A small image classifier, trained from scratch: activation geglu.
Rows from block 2 of a small image classifier, named by matrix and row number. Rows with one number within an expert belong to one neuron, the router's apart. Each number is 128 + 24 x the weight over its row's rms, rounded and kept within 0 to 255. All counts start at 0. Numbers have three digits each.
After each expert's rows are labels from the 100 images, of 14976, where the router gives the expert most weight on average: "top examples" is what is common among them. Only what is clearly more common there than usual is listed. The data: stained colorectal tissue patches (NCT-CRC-HE-100K).
# router: slot weights (model.blocks.2.mlp.router.weight, 64x320, trained with AdamW), inputs 0-79
# gate: expert gate (model.blocks.2.mlp.gate, 32x80x320), inputs 0-79
# up: expert up (model.blocks.2.mlp.up, 32x80x320), inputs 0-79
# down: expert down (model.blocks.2.mlp.down, 32x320x80, transposed), outputs 0-79

# expert 31
router.62:182097087141151126118117114151119150144148142111119115121124130071095139091113176123122141125112086152102090140116089121127141128077092121131121136132123113154177123094106153186115137143118134130113133118104113154084129107113111098144153162
router.63:177105114160156118143155136138154167116131119103117101141153140097098158111118140125105156108093099165121146127130096144087140118095090104175133150095103154150135136124117138185151143131127112125129145091127113120118127121093102115118131145
gate.0:141231117125105131131149128173105138124159133143113161111138130143127097108091142110136115071152115102150115119126135154130125131135112143123130126136118131174127123123094139096150105147137110127125156154123107112119110085126140120090132142
up.0:146214115110149112141154119183102137115107152134134154133141118166122085100082116104151144088131153133144141103135137177148123123130127125105109111114102143146101115115111132112151131149150113118153161152133110120121115080128140117079132145
down.0:142102106116118073116121116141111117116120160095155071128119101107135078128122053152123128165137162124088109145109090130146104126162112159098146132094142108131171121136000137138127124111151144139103179107159142114106171118124136132137120148
gate.1:140055130092097142094122079183091161117182135123171134087113159140126095147097111115151143115094124081148128135103116132127104121147090156127146153163189106102060145139089142123089107103155124127106082136141169129082146100145095127137145146
up.1:139196141156146114159140182085166102141078121132090120158144108109130163118148143133104129139158140156095114128157140104128145130122164108123124113098077137160206112114167106140180152146111142141155180128126084128165108160127154139117126117
down.1:093118121147131117127121140121111108146128183104146195126109146156151129141132096141110137099116140136137120124124105140029148113136147134125104101003140113140179121070061143100120115161124172118079117131126124160196152150138117100140126128
gate.2:131124089081123135132146137089106144148122149119164157105126184099118161157129124121122133144093176090158129113134144126138195150131097169129099118119129128180157138096078109098133134122173097145133139101135115087143134110108140151160122094
up.2:102143119168140135091156152158151176102113149116125115121105133137096114137127107113141122109153131144121118133151134118125108121098116116127168172136184149086200059139126121113151145130160128131164120153151149091148155102120145123119139146
down.2:137127126093108161150148134098107151119176108181072087135080134150091134127142127128145116154116129143128119147149132096158142088115118103160145126095133168174134137102122106111109120123130139128165166132064130113109139162132115118119115123
gate.3:148110130133147121139163162105120147148170085155093177138105124120106096105133144125114143137110087144116143098135109116125144156131126073115076150134142119121107163209143121132151128117082142116133140121144069127124133170146136081108103153
up.3:129076121101130125145140109104115158132156075132113151125130185143099123106136130142125129112097101137114165131145115174128126189139116069128094125143144148101090163195158106124124137142084147121126138128109084156129133133109116068138137126
down.3:146095141136136131119159144114109103151113075114098158122158112127101106128117174123150132099142101095008135136106131157067144127103119106135109151176139150124136127157048111130117113109137132115120141154116138135142120159134130103116136127
gate.4:113112131190144115135182153140132131161093129113110153135122159119152119115155123151109154132137099084147145119126119089111131093117132140116142130112112115140127150155178092096145152130083128107152100110158112136144129112134144064134070147
up.4:173150108071132158117124111148121121111174121154129116116117075140112128141098134147137155127031168121099130104106084163133135127142131092164127171078113140147091131120119146125114150144134108119120135130107134152154132153132150130125158129
down.4:124138085083180152161076107114118104127144092104152100099096090104103088106153122137139131165159127129118143115085133078093140156153132131120182150135106140142132128085159168162104138149145122165135145115104105133144114134125133125108111130
top examples: tissue: mucus

# expert 22
router.44:122156134150091140182140099131119117132103139113098128123139126161160100136104140127156067132156112083132112161098161139137111073123162150128142112164149102137095092145149076104106141139087129114125085138113151135152140113155155180119159134
router.45:119160168131102135147101109105101134123109140110124126126118140166135099122142123136115078118183150068155148154082154140138118064145167161103158115152157110137102114132141093107097124106144153117126083156121183144141136125161161161115128132
gate.0:136154137122126096151170138073117158109101111103139127162156124153127129101150125196140088138114118149132134129158124141146133136122171149139114111177140132113135065152131117112101171105119162110149110139131096156154118127094133150084160136
up.0:086174145123145134132088162115118132152150094168127144107127119111166106135120124125114149145194122119158127131100139075124169098164126131137152134108113110137074126120122133157122112126125143136090095110122141169129107109133140125147117072
down.0:151153114145135172132153144132140104100143182148136132088077129124163131131089108129131118059148166102183108147151144123120101167101113128065124135169141105098134126142064158112113128117136160134109120102074129155063133143120165082139142145
gate.1:123146141111133129108099126146117118136099146121148120122085076078160123127121143079107153126137125123111145128119113157137117138203111157148173129164111123108128118145146169119156135142087173117149159138119129063155119144153081122111148133
up.1:051127098153113123130095103150170072149111108106124175104103126117134105081135168126107130140159126085115132114169150117111128154133146083115074121110082140123141141163142126147146128135161146136118167157146112152112100111128129131115106133
down.1:141121151112156123168128134124086110115111122104144098078140093090119119111111160127101139097112130113083113125139098163161129170131088109168157120109148128111124150124113137110120120129089126134106118122106155115141139127138139159090113102
gate.2:134066094115164140146162114144115141115118137114105184133143148078137148155116117127121114085098109143100126108136147137122128138104106111143095098095122106167182123132115150154122148141127091112155129115134086134146133109125134120138142041
up.2:122171160130094112113078163099145115154137121134159086133120116156109110084140155136144144158159158132150151139132104129129123132148146146092151145171131146090081137129127124110139120123139156149110143145118175106105125155120125127097110214
down.2:110107149124124135124106158130095161111135166204115132130114129121099133142128088139116115084119135111140132126134057092181149186105124110133130136157135179143114123132088131146124129130098169143126141158101116130118105122153130127139132129
gate.3:133089123110128078131091147142110138106146175145142126087119149166126107168074123129157135122080144162089139113115128158128089162107113119114083137140167117106139120152143134117122155124151101135136122111145120131130156080126103102148150092
up.3:114179108143129167102122086139174113159107094109157113134130133085147162115141113126094078109179130088141138148141088136133141138120142116151218104159084140076122118108111127140154112150115164118135165162132133130137100149149142149113131135
down.3:167111118132106107128107130135123121147129126173123095118098111141089123142139112137132121130108161118075138131140122142111169134137120182129182128188156093070160167129087135102139140127136143113100116147099121111091147108141092108124101131
gate.4:111166143103159091099130123114156110146107116112162083112124054131125138132122139125117142132137136122112137178106155151151091108127124169117146120133140147126122112124106108120144105139124158129156138145144172090122140125172121168121138163
up.4:156069111113071141122160138132125145116131141131145135127117195135081130139137115184122113114136101171120136117123093119128133162139108097113136130090116107178135146167162177136123110128140112130107138106122093183082129114084134136162122072
down.4:069120146128127152091095117112161081143126176162117124114110159155159132117122135115132136102118167128125150123090148154159148151122109065154104131081143150098130117123204108142151131145134124149106159116142141145178121117135142113125155121
top examples: tissue: mucus

# expert 2
router.4:128118126144141152139159142151145157122113118134107108129166070081127130117119113117108152131114105151142140137118113125139118141088095090154178169115093098125123117152153122138147129144112075128141165108107077111152105143116103108147157120
router.5:124136121156154135130127138142155173140091095134118135138147079084119152135117107129084152136113113153127143124136147141142106137106073089160170147095077148142117109133151133162151119147140096133165168147122083137131086144109127115118157106
gate.0:128093110109151100119114140030139094097109145114179102130121117147132140131136111129139150085144153068117128118141123127131087152140111102134134129128148137096110129140104146141131098111124104110130130146141100129155154117141173119149131127
up.0:158145122117115099111118130005134095109163141149161113115106152167132141137146108124125109074137147099131151102120112134140093141160100125116135120150124147131141151136174133133131104121140132127141124143118114127130162129128163104146105131
down.0:092119132127133143125113106127155105119139116133115161128148142097146106146145101104110136094090118123103126107141132132125121198127106089122106130096147110148092155136142153081144123138127104127112173140132144126165147132148138146111142131
gate.1:148163135159107096130121136045105136116122144132185143153114163126111140089145118149093140118175128137137137115187128137117154156161152131092066133122087134099129096098116129135142145118135144113140111148140164117134134117144141114107103113
up.1:145127122133141091118125159068121124118145130109139156130133137141105096105110119100135105116072125088118126127117102164120130130140095162121127154120113124152100089104127134187125133120095157127130111130136109101143138146132122136103148122
down.1:090146137130118134139082130104141118144140126105124086133124121139172099136140104100117161147109123146197136132075126134132110103121116118114147142100119094101157146133125128046148151131147127132110173148132113118116095135119122165124164115
gate.2:144086153129131114100158146161103166134097149095128119145102127133107144144142132133091103158136126120106111106173148165106102146129143149109144123071126135068131141145101118152126098115131135125149153117114142125111138103101102129088148127
up.2:151076126151123120074129182152097160075161134182140123117139133123119111151130132122158163148102155151119117136141157162092146144159120106131140188123110101069087093112104097149131117129130115143135154160125124114139152137099113133147161121
down.2:133157087153147125126052180158177127129132113160124157149146171161111103120116153156148115147144139122125164127148126137135117134091108141108148133132124069095116138118101125110103126111125184151082164169139134145120135148098141113146178122
gate.3:133076089122134197127121066130118171138158099129111145106141105122121133148110118119152127178125101134131150139085120128118140118094108134154159137148131141120140136136119091118117171125147159121105116140108110118118132131122115127125135078
up.3:146160178125178124106149179153151099131069151113138102131139129126139147101121128143120126091157102118112099141118124145116101124136160127121073106130123117136093109077098136127128101148100101140144153128103136139128158108106137112119163140
down.3:140098149145124088117112144142160136131120114117138146099114100135108111136140122173163133121115122122176130119150166144061098119131132113093104125109149123135102148087096131121124137102128101112137133119184148112077140149116122128131127109
gate.4:164125122119126109125167193121134133113126100113121149137133157139180163130140149126115112138141120166099079126115127124134126124117115132142121143100094163146133123128150065177151127107089107115107095106125129157090129119107118125125097084
up.4:134125094145169097143134153080122117151146121132078114099186099145192158093128102123127114117123124145133168107128094103126113149146126139136146104119109147126144098159139134138116109110133147151113095124113103147132158097117141142141174077
down.4:125144157137122162127129147137128128108165144131178165158139128133095155130135154139115142130125104094113158142114142134171115111152145131133154148113121124131170141101137146144095117170143159083118144107161111101114083149131117118119084122
top examples: tissue: cancer-associated stroma; tissue: mucus

# expert 11
router.22:108093099109154090108142101164097136125103122119124157102105109127105093102100140119133155175107166122111147109137147147126141123131127172087119131116120116148134128077098095148111149151146185098114120141110098088130089102164095075101179097
router.23:126137150140126109123143128151166134201119087115130116104152127098134149115124115132137132123093099157107123124135101112160138132097135129135103164073065137116121121086109097139155170156076162161132144059102102123122138148093130134170139134
gate.0:117110122158126111097104089096149143115153150141132097143114189143162116111110135123139059136139087085114100122125150126115079122099111159147122144126133113139149161148134117132104133170144116131142108124117118131091127142120167171138111137
up.0:145118157081064136170118128162114155136142114148105122129129102101145143174114105110137149098106125122111172120105106100127114118156125137132129112122140136095088108137150119122138156119128129107133111121128195143148128108128104149105143054
down.0:130120135110121128098124144164156131130110098135134109141121112149152154138117132158142156117108098134113150116111163141063144141141100118148087134158131132105117187143122068135153102151091114140112118176123094134107103134138098130128159096
gate.1:108203168179166106158104123141119124141109177144142160175145099121150097125154105115121101152142076149192134121139155103108140111119134119118122125150147124109122117143137096143111169156139120150140141155111114149139111166117140122153137136
up.1:126124160129109130148102149158129135138157130097132090124128129140098119091113142122139133144084151159108143125134115184196096129117154138109149114101090133067104159097120139113134145114127119133140179122165152164104128083095143113083133122
down.1:142120133109121122112158089131138153152108071109102114128118157121196158137145096141133136117125140112125143153105103100150164180172119107184095130107083161110128127088127166088124128128131161151128120134130108130151124124105160092108102165
gate.2:113147096148115116135102115092126160110133120156123116120147145141167169114108124117107120130161079106130119114131128144137132143103083121114067139145081153125129151119137091133106160171127150142117121154138112176104118135136101130173124062
up.2:131120131130126134140110105096133125115107090167093110122115122134178134171101133111078102145128093148127140132120119138137117132125099145147103127130127158155139178130137120100109135145121110127101137155126187158110159122152098108127139042
down.2:160170125123124121114116103117106132131098092115155149144143129156134171133095130131131149131113104104125112153117110116103138201127107121098087119132156132138096159123148083126093139080173186141131122093127173119113109092119131137105082144
gate.3:138067132100123147141117086128108117098142085127118131137132166105101134175114115133126165126147163138145107177130134120131123138118136081166105107138184108211093143162122126108119101127138095113106119147158114085133150145123154159134094155
up.3:172119095115083129124126133125130116107061118145147101121132134163129123121090099110110169130177132089099136149128129140149125137132107107160165138086081124092145123154160111138134130152107121116151135153105132122102126139124126173142133133
down.3:174099127139148167113119141110126136146148196098137112120144104130070197135134180164127120070137144110098120125163187097055135093128119132131154143176139126127117137073083119160100125132132119143113097179068131125119114115158123091112159116
gate.4:119109120127136125121115211125136167123108107121131087103158143096164124123130109126132159127081136127101188123139137109099106161125111094133116151104130133110137118173103109164153118129107116135131158112116131133136126163124125126139117107
up.4:114123135118103133122140183119148173137132092108135099113176142081168111142134129113146132113116135107105163127128115108117135159138120101130143128081107128124141099161092116172146113144085138127128136118115157094144125169115106134120104093
down.4:127113115113126051150117113139099137136124138100125100137162134162132145130149076138137114196093097142109122144052130147191134116151087153125167128079142140142136109150129068147139120120129142158127148114154128126121119128127119157126123104
top examples: tissue: tumour epithelium; tissue: debris

# expert 18
router.36:139106120109145114139068095131142140156138124094124112119165142088105128099123120126140154149083108146096114125107088138120134118104114126179096169150147160165160150120136116169128127126137184121099143125119111097113124111112111104135154139
router.37:177100132124180117108114116143140114135136141106110110113159122086079126079125141153119149158105105152111109157123084119105156125110128132156090160117107152151155157113143114162133153133114166134086128117127114144091128095127118123173187148
gate.0:125126073104096107112136092150126127133181102139124135098072117122147089132112131140109101119160123103121142125089144106101160090116123135112182115109137109116148128144095132134108149141132168143110104107109150102135132140120113137143117083
up.0:157093160128144129159142152100142110107069130125137116164157104134105146131124112108134170124106147169130090121161118140159091155101130123148090134132123140114092146125136137109133107118108106125152161164149087159130135121135142154127161166
down.0:110168143123123103149166131140135119137112156137143121094147099148145121135115155132150144070137162129164113109140123122040136122172140170167144106146119122113154099116026129187123114143115152113093146128181122111126111123103139180138134132
gate.1:138147117110086124112147174110124173096069118155172132130106160113141146141100122146115128129126147066131165121113114146128137127151125116172103145138149139108153164145124093130128105102108083106134094100097100141126128122127147151105149129
up.1:150141109122083135115160174105103173094074135158172145133104163115131133122114127147123126125123124062123166113121122147112133133143116122174092132135160141139148170152127102143115124097117086110133089103099100143117134127134162144117141133
down.1:163117130137111149124156129129133166124114161151124140124157094090078077122123195107118150164140106087078138100159084161147118190126143139088085131091117124156119149084139185166120136159123109121137151099083142118150139131117123158148139147
gate.2:164124096165116081143144116124125166139144119107125125143142146100125123145131080146142124166074119058130148096126131092132147123147130161126168143106126135130127140107102157148162142118128130132134160099130113117119115152107137059124115150
up.2:172114110167115082128121114129119170129145116121126124138132148113122127144130071128142139175068120062129154096121123097148137124127122156127172146102134128130132144110109147146155146119134123127135156109127119125119118154110137066113113132
down.2:195119118128135108113138114151163129146113155101123106132132147128084119141115068128127137157143118129142149125148089132078133108134120177128137130114103104108155133119089083088126110109117128136139126094152119143113113137116118125129129134
gate.3:132133172164146090150136118181119128125114108104137171131114127144144095156149182118127156096121138126131098137150119105072146132105113107145135154151104098168120178166169125166209178109180148124139095158105141118163134166114144095105116120
up.3:119108134118146171134149141156152046136119153119121162118099156149177103103154131099116124116080135125081083144156118094177103155142144127127084118097128137156095129121142113138127126094141124087083130111128152100155133131147127111128146110
down.3:149155138109098181098159147143153098164133167133100179119116095124171079116106137098123163070121121116118115119144095160120121151152137131134118139120120121143116187132117158114166163099129111149143133065127129135143102137149137122159146158
gate.4:128048131156115117124127143145159125134143122153179106121131130167102133147140097117120129167118131147158115117145138142120136100116137103163087149150163130127165141141152145176126152112138101134131136106115073170164133130078124157115088106
up.4:123081129142070151126117144133134090125161145141164104109162165198120130140142099122117142125135153126138114134141103129135146130143106129156095127111145123153157108101162153141113119129145133143131118125098105157160158136082152105118118104
down.4:121139122125110165140108138084147046091107131120121135125133099087152098145124180147091089120139106141146115108123181124115117203152112098112141137145100109113122122136183133165123130168138102102130121106162175114078110143135102175127119141
top examples: tissue: lymphocytes

# expert 28
router.56:134155110149165138153149111086112100093142149140119123153132100123120119131108114117123160133105144155153127139187135129122103143166143131144140128147151148125114094124137124098143137144147125081181159166175108092134090112157124128151138137
router.57:149113121092164119124161102126140087106122111098104110126137118109118156122120139147126151154093123171102113153141123135123112128095125153157132130128102166126174117143091089128146131151090141088113155121095125112073103104092089144131138135
gate.0:115104106128092120148110131135141156123140183164104172084111151087130110123131143143126084137112122140126131150132135109122134175110124141116131152146147120086126148144031123090105117126121160136099130145131093129090121121111068129126117124
up.0:123114128144093144134128152141143165095153169142127176137132137083140114130126152128139053122095123097143143145140144132125176162104115116132118158144180132048149147126099137094112136121086151145125130122140102105133141155124091125110106090
down.0:126135127125126089106097127124131140133138147158135159113136154098140120127111104135110129146112100161147119135139090132131149137136140151069078131133133126103094172139202121078117148129159132125094078118127123119117129139132101089114132133
gate.1:095108177141105135153127182148157138131112095108100195132126114111124146149128160157109125177086114127131123140131172158131080133123122138126120110101152136166082180127089110143133148132111129137161143110136111141117109111159182165113150073
up.1:092123175120132139129104188116171133132132118077126099123138117071126115136100127139148164168099143097151175137091154105141117101122106120132158106134179130060092138139061097116140115118116103131141164113130138143141144128141153147153121101
down.1:120145131127135110130116105111142141124132150140106134153126193090147123141110214114133100161090110146087125114157107124127130176127078168135148133119157135174120138174048162112169105123111158122118149136133116119113129135101117111142139130
gate.2:147140142111079095089134124084127164132108112113141090146096087122084096142132144137123163174083122141112159114143073155155117166089098114092136146142146118159112113206146158135147094116123129123135124132132130116131151149121147113104127123
up.2:062113112102113156144078139144119080153145131152132154071122170146198161142118101120121114117202116159132090138112178115119131098143167108125147069083108147143169132123143091098120103151134152104099126121125168095148112144155135161157120114
down.2:114111132137127074161142127144111143090117021090133122127124148146176162118117151142137133139115086151149119142187097101072123121138112099098138140171140106140139136129155100084160125141108157153054155109127120134140147146119152137134109116
gate.3:167110142142122158117101114093093104129113145115103154124122133101141108106133132115128176111154135092131134098123107105132117084159144151121163112131146115156096137181118119133136136094143099116108097135108148142140140134125150093131142155
up.3:102049157123178115128123094099108135121131199104131155138146094091157123110135130122141146111119168105162161117116148139118101105129151131089151127055171111100093092088100104139143152114138064129155113149112112108158135122142134099120117132
down.3:135107133136147106164162150134112092103124110136129138130126162149109139150127083105122118153163124141151107128091097156113146145138130090081137124118131108150179109178000083107122121118115134138127107120155125120154134133148123105139118121
gate.4:144149124121125108125138135125135140158103138125129130111097119120133138126118125124131076150107103165167130129112133175122152130132117125146091171127128186165114136116116118096138143147093166116165144108139104133129104124119107105130114115
up.4:151112127138131107143167146098144145173129074120175080145145121133101149074140096135144169125118124095138134162140172120122119120132111134107178111141099152153137131138156138137115094136130135107113140143154182152142103172140112096119190127
down.4:099088147121097111143145088104108146148136121142152101137139136116143132112152144154149125122102162127163107139160088130070143112170132144135129129098129086128131099125100152151133072140152139114112141143161181152072081125096124115126155077
top examples: tissue: debris

# expert 19
router.38:171144108158151078158138108116084165097126159151126147121104181134092110081147160135118101133145140128113106080141097121120157119140144176109116155179165085155138135145185126158097178079154141144140081142109107130104139107125154125102129115
router.39:168154116119120107139126073114132140136143092129103124121117154134088113098134146187111144128140106126120121169121096084128172105149148136122103117171131113173123135162140150149119118127147164119126116162123134138104124130155142138155156132
gate.0:083139134119155131098149106133124182171140165119087171108133129096143115139129124090130186138170120123129151095117122079105154137141113127138133156130143119096161127116115136142131143128136142149117103122177105131112133133147107184109140162
up.0:088132136113148107109146116119124188150135160118110152120148136102133118119129112085138176161147137119126164091108136097120167122142110120130123168129166121083171141115095130145116155124148147144119102126161095107105141111145101177115147190
down.0:105131118126122114086150157109139135102116168125115158178133125099136106137147152129127100105127134176162123105174130142159141188126136087177125132134129136137110163140120130071117101103128109135154094116154090128191132122148135174119103091
gate.1:175103162099162086139145133101129108126105120095151126115142121088138130125141149122129180095120164120175146104184110133116127124117158130146193170118151119161064134116089103131118146114141139167132105129113142074138150131127099131098132112
up.1:170108153096149093132121140091119100118090132100156115108142126079141132101138164133116180094120172104170159109201111140118121126136148135141178164120151122176077121122072102130127153123141144169135105126120149067136143130126089119114136097
down.1:137124107145132106158129098125119156113125114147133106137108085129159078095153158130125153133115097126092134121130111130075132167111118121143175130074125129111118135151081141166124141125148074112157058142121118103136128154151140145116136110
gate.2:101119145139101135132151109139132164165105098136065158141136087163093106164120152106123119122103117198102169112093086124127114085161112119122109141130126125168169128134125145154130117133138101104142122122160096146166113134141089121123143107
up.2:128139151144103119127148100157132192180090126116066172135137096151098125157114142129129109088113102183121157129085084110107094094161107097134141143136123114144168141154148142130133104132148103106130121109152093171145100133130112111102149134
down.2:156143104115166164141174115148197111129110152152134083107124104167141112130121115115125120165175134120204105101097147131115141121109133201112144125127118108166081138159104162126111148133126153149192094178124122126080132133144130111115113117
gate.3:139103150095141098146126137118134094106078083100144189147102151098118144123136168171078112150078113118124102126117146144142163136147125132112172161089107127134156125138126141127097148135167137094114123119124136120100120133064177123142122145
up.3:153147107131179120097088149134131117116158171141133116127129109131134132130136095100161111134169091111128122130127112129102148103108143126115104141139160122094123106100208120115150121152095089127152120117140127139161143098159099121155164091
down.3:144131114139141119116122132142105178132107124128115160132133141117143113089117120133131132121107162113137103133106107122097159097117143108119113113110145130151138117140146125151110153111117106102139119113160082112111137145111090118174144157
gate.4:149142107140160124123134147124147120156152105135113153133128162137081153095163127147124068142104120139130101141152149111115154125142115136162134128143123112150171103139143168135125132108127138155122135116122112134090126157091118127175106163
up.4:153117104121141117130115142138135116159137114146092164135105165118078139092164125131120058140119137136149093143157127112127168127129127134140121131142121092141172094141130179135128129120145158168106132116125134157091133152099136139171104165
down.4:151136135120138090159193144127150083160128083116133148145132126125118138114136127164141132126140103152108120134166132113111131173136128043130152152084134127113197079154200153097139145141123130105117162123148116140146126121112110115124115095
top examples: tissue: lymphocytes

# expert 14
router.28:158133098108145139129148075148160103169098114122112103112137139117104155087115162160118161168134081165118108122153124114133133124103112133167107115120098116147137163138118104129118154130106135138141158117104101135106123123126076139131158104
router.29:106120121116109152172104114111181091151078062103109126147156119112173126152100149161149153153152118123130123162103175162137100087107129109182141098135124149107121158111109105111118119142105126117126141119128144120177131138118138116112134129
gate.0:147113076094108120157167141053157148109148191157117143151091122114079157150159107110096122099098116175116105115134151113158123123154138127129148122081113128108118144102144147146125099137116099137134148125120077135160142132101109184131112123
up.0:131159158111113145147107147165100125126118114177161129116136122158120110160103111101155142173181121092184159115099144111074151135125133158168139127075113134136166186130121091126126133151140088161096147093133163106081111124121086117127142140
down.0:091171122118156167147085097102165087142139146121114152085159117126159119087173110129127160114158089179107127119125162124095169132126091145113123127164136111136139134061100133103104095098100150106110161123123128117105128134123097146069068136
gate.1:096067152101178153153137076101129091115160114077088106147125110073157159133139145113128182093169163146143120155089150130106102111147120120138150069116134142149148129125141117137109132147088125106115121131138115099164118143112116115124114168
up.1:127067130108184148129135125125134113107166132077118096123139101046153132099133112115141174111157165119130101162104143111125098137126120113132143101083171112150127114112147109119112127141103102113125111128139099129143146119102130126133115144
down.1:133114129136135081096075139121105155145085182167128172120097105129110081117113152120122126121130134102104148117102134134122137155137109136102136127172126099171140129131069140176121123127135137121091119091146115136159127123137110143126090127
gate.2:167117124129134141138127152164120122141113138105093138112131110081124138094128134159136114100124085180134133132143115091092146108098112121139135114102177112126139114125117114153119124120108140144141125137119116134143174111123147142130134156
up.2:130113120110116132147194140170117128131129181131134159139103076123140140145127167145130122121144088185125124106115126117118135100105132140099129110113155099121163125136095095173096094111126141133153120116099127161124164130153114117120116131
down.2:138127130116125166141096109110098131109121169128119106144143152090149121131136139121158124097094099140098106149123142106145133091113116138114107148090123078156145120131106148140158138138111136126135129153119168117155120136082144136139104097
gate.3:109097135148107115092084073128085169172150088116103169109126156132106165123120093101134107099117167128120158113096080098131192114107118127140124132145142118151157123120151135123132118102141171129112114128095112112135128145119151117097144134
up.3:136147120112183150149176196131164099080110171139154066154146115114143101119121137139124157151137090150137085135164161154121091152134152110112115123110118133126091146132118104132116120151104089123148147124160132147114134117136101161167108133
down.3:120153115125148118116207144126093103126120085142131160148088092115159096159106125146123130092115176104081119128114149139076118112136122127130137145147119134132148085091118102181139139134153136113128138115188110106143133114150104111117153140
gate.4:148180127103141124116130160109140102131178132142195173139111138180153121098150138139109134124183138142140114155145127119117172125143129158129123093127135142174110152086080115140111114115165144147096110145119186098127145145120158073111111102
up.4:144152133087164131111165154108154080114198095131170185134122161194134113105156149129091120111182136170132108158135125108122189130144133143147110088118103127161071167077090123128102112115138153131114125142116170114137134141129154100114124107
down.4:121140126137168100164134101137125126124143106105112105112120147191113090100129116123117145115151153130031122122100154119112125152155120160128137129083132147087106117138152124146147122128133128140095119106129129159068093143138129160132151111
top examples: tissue: mucus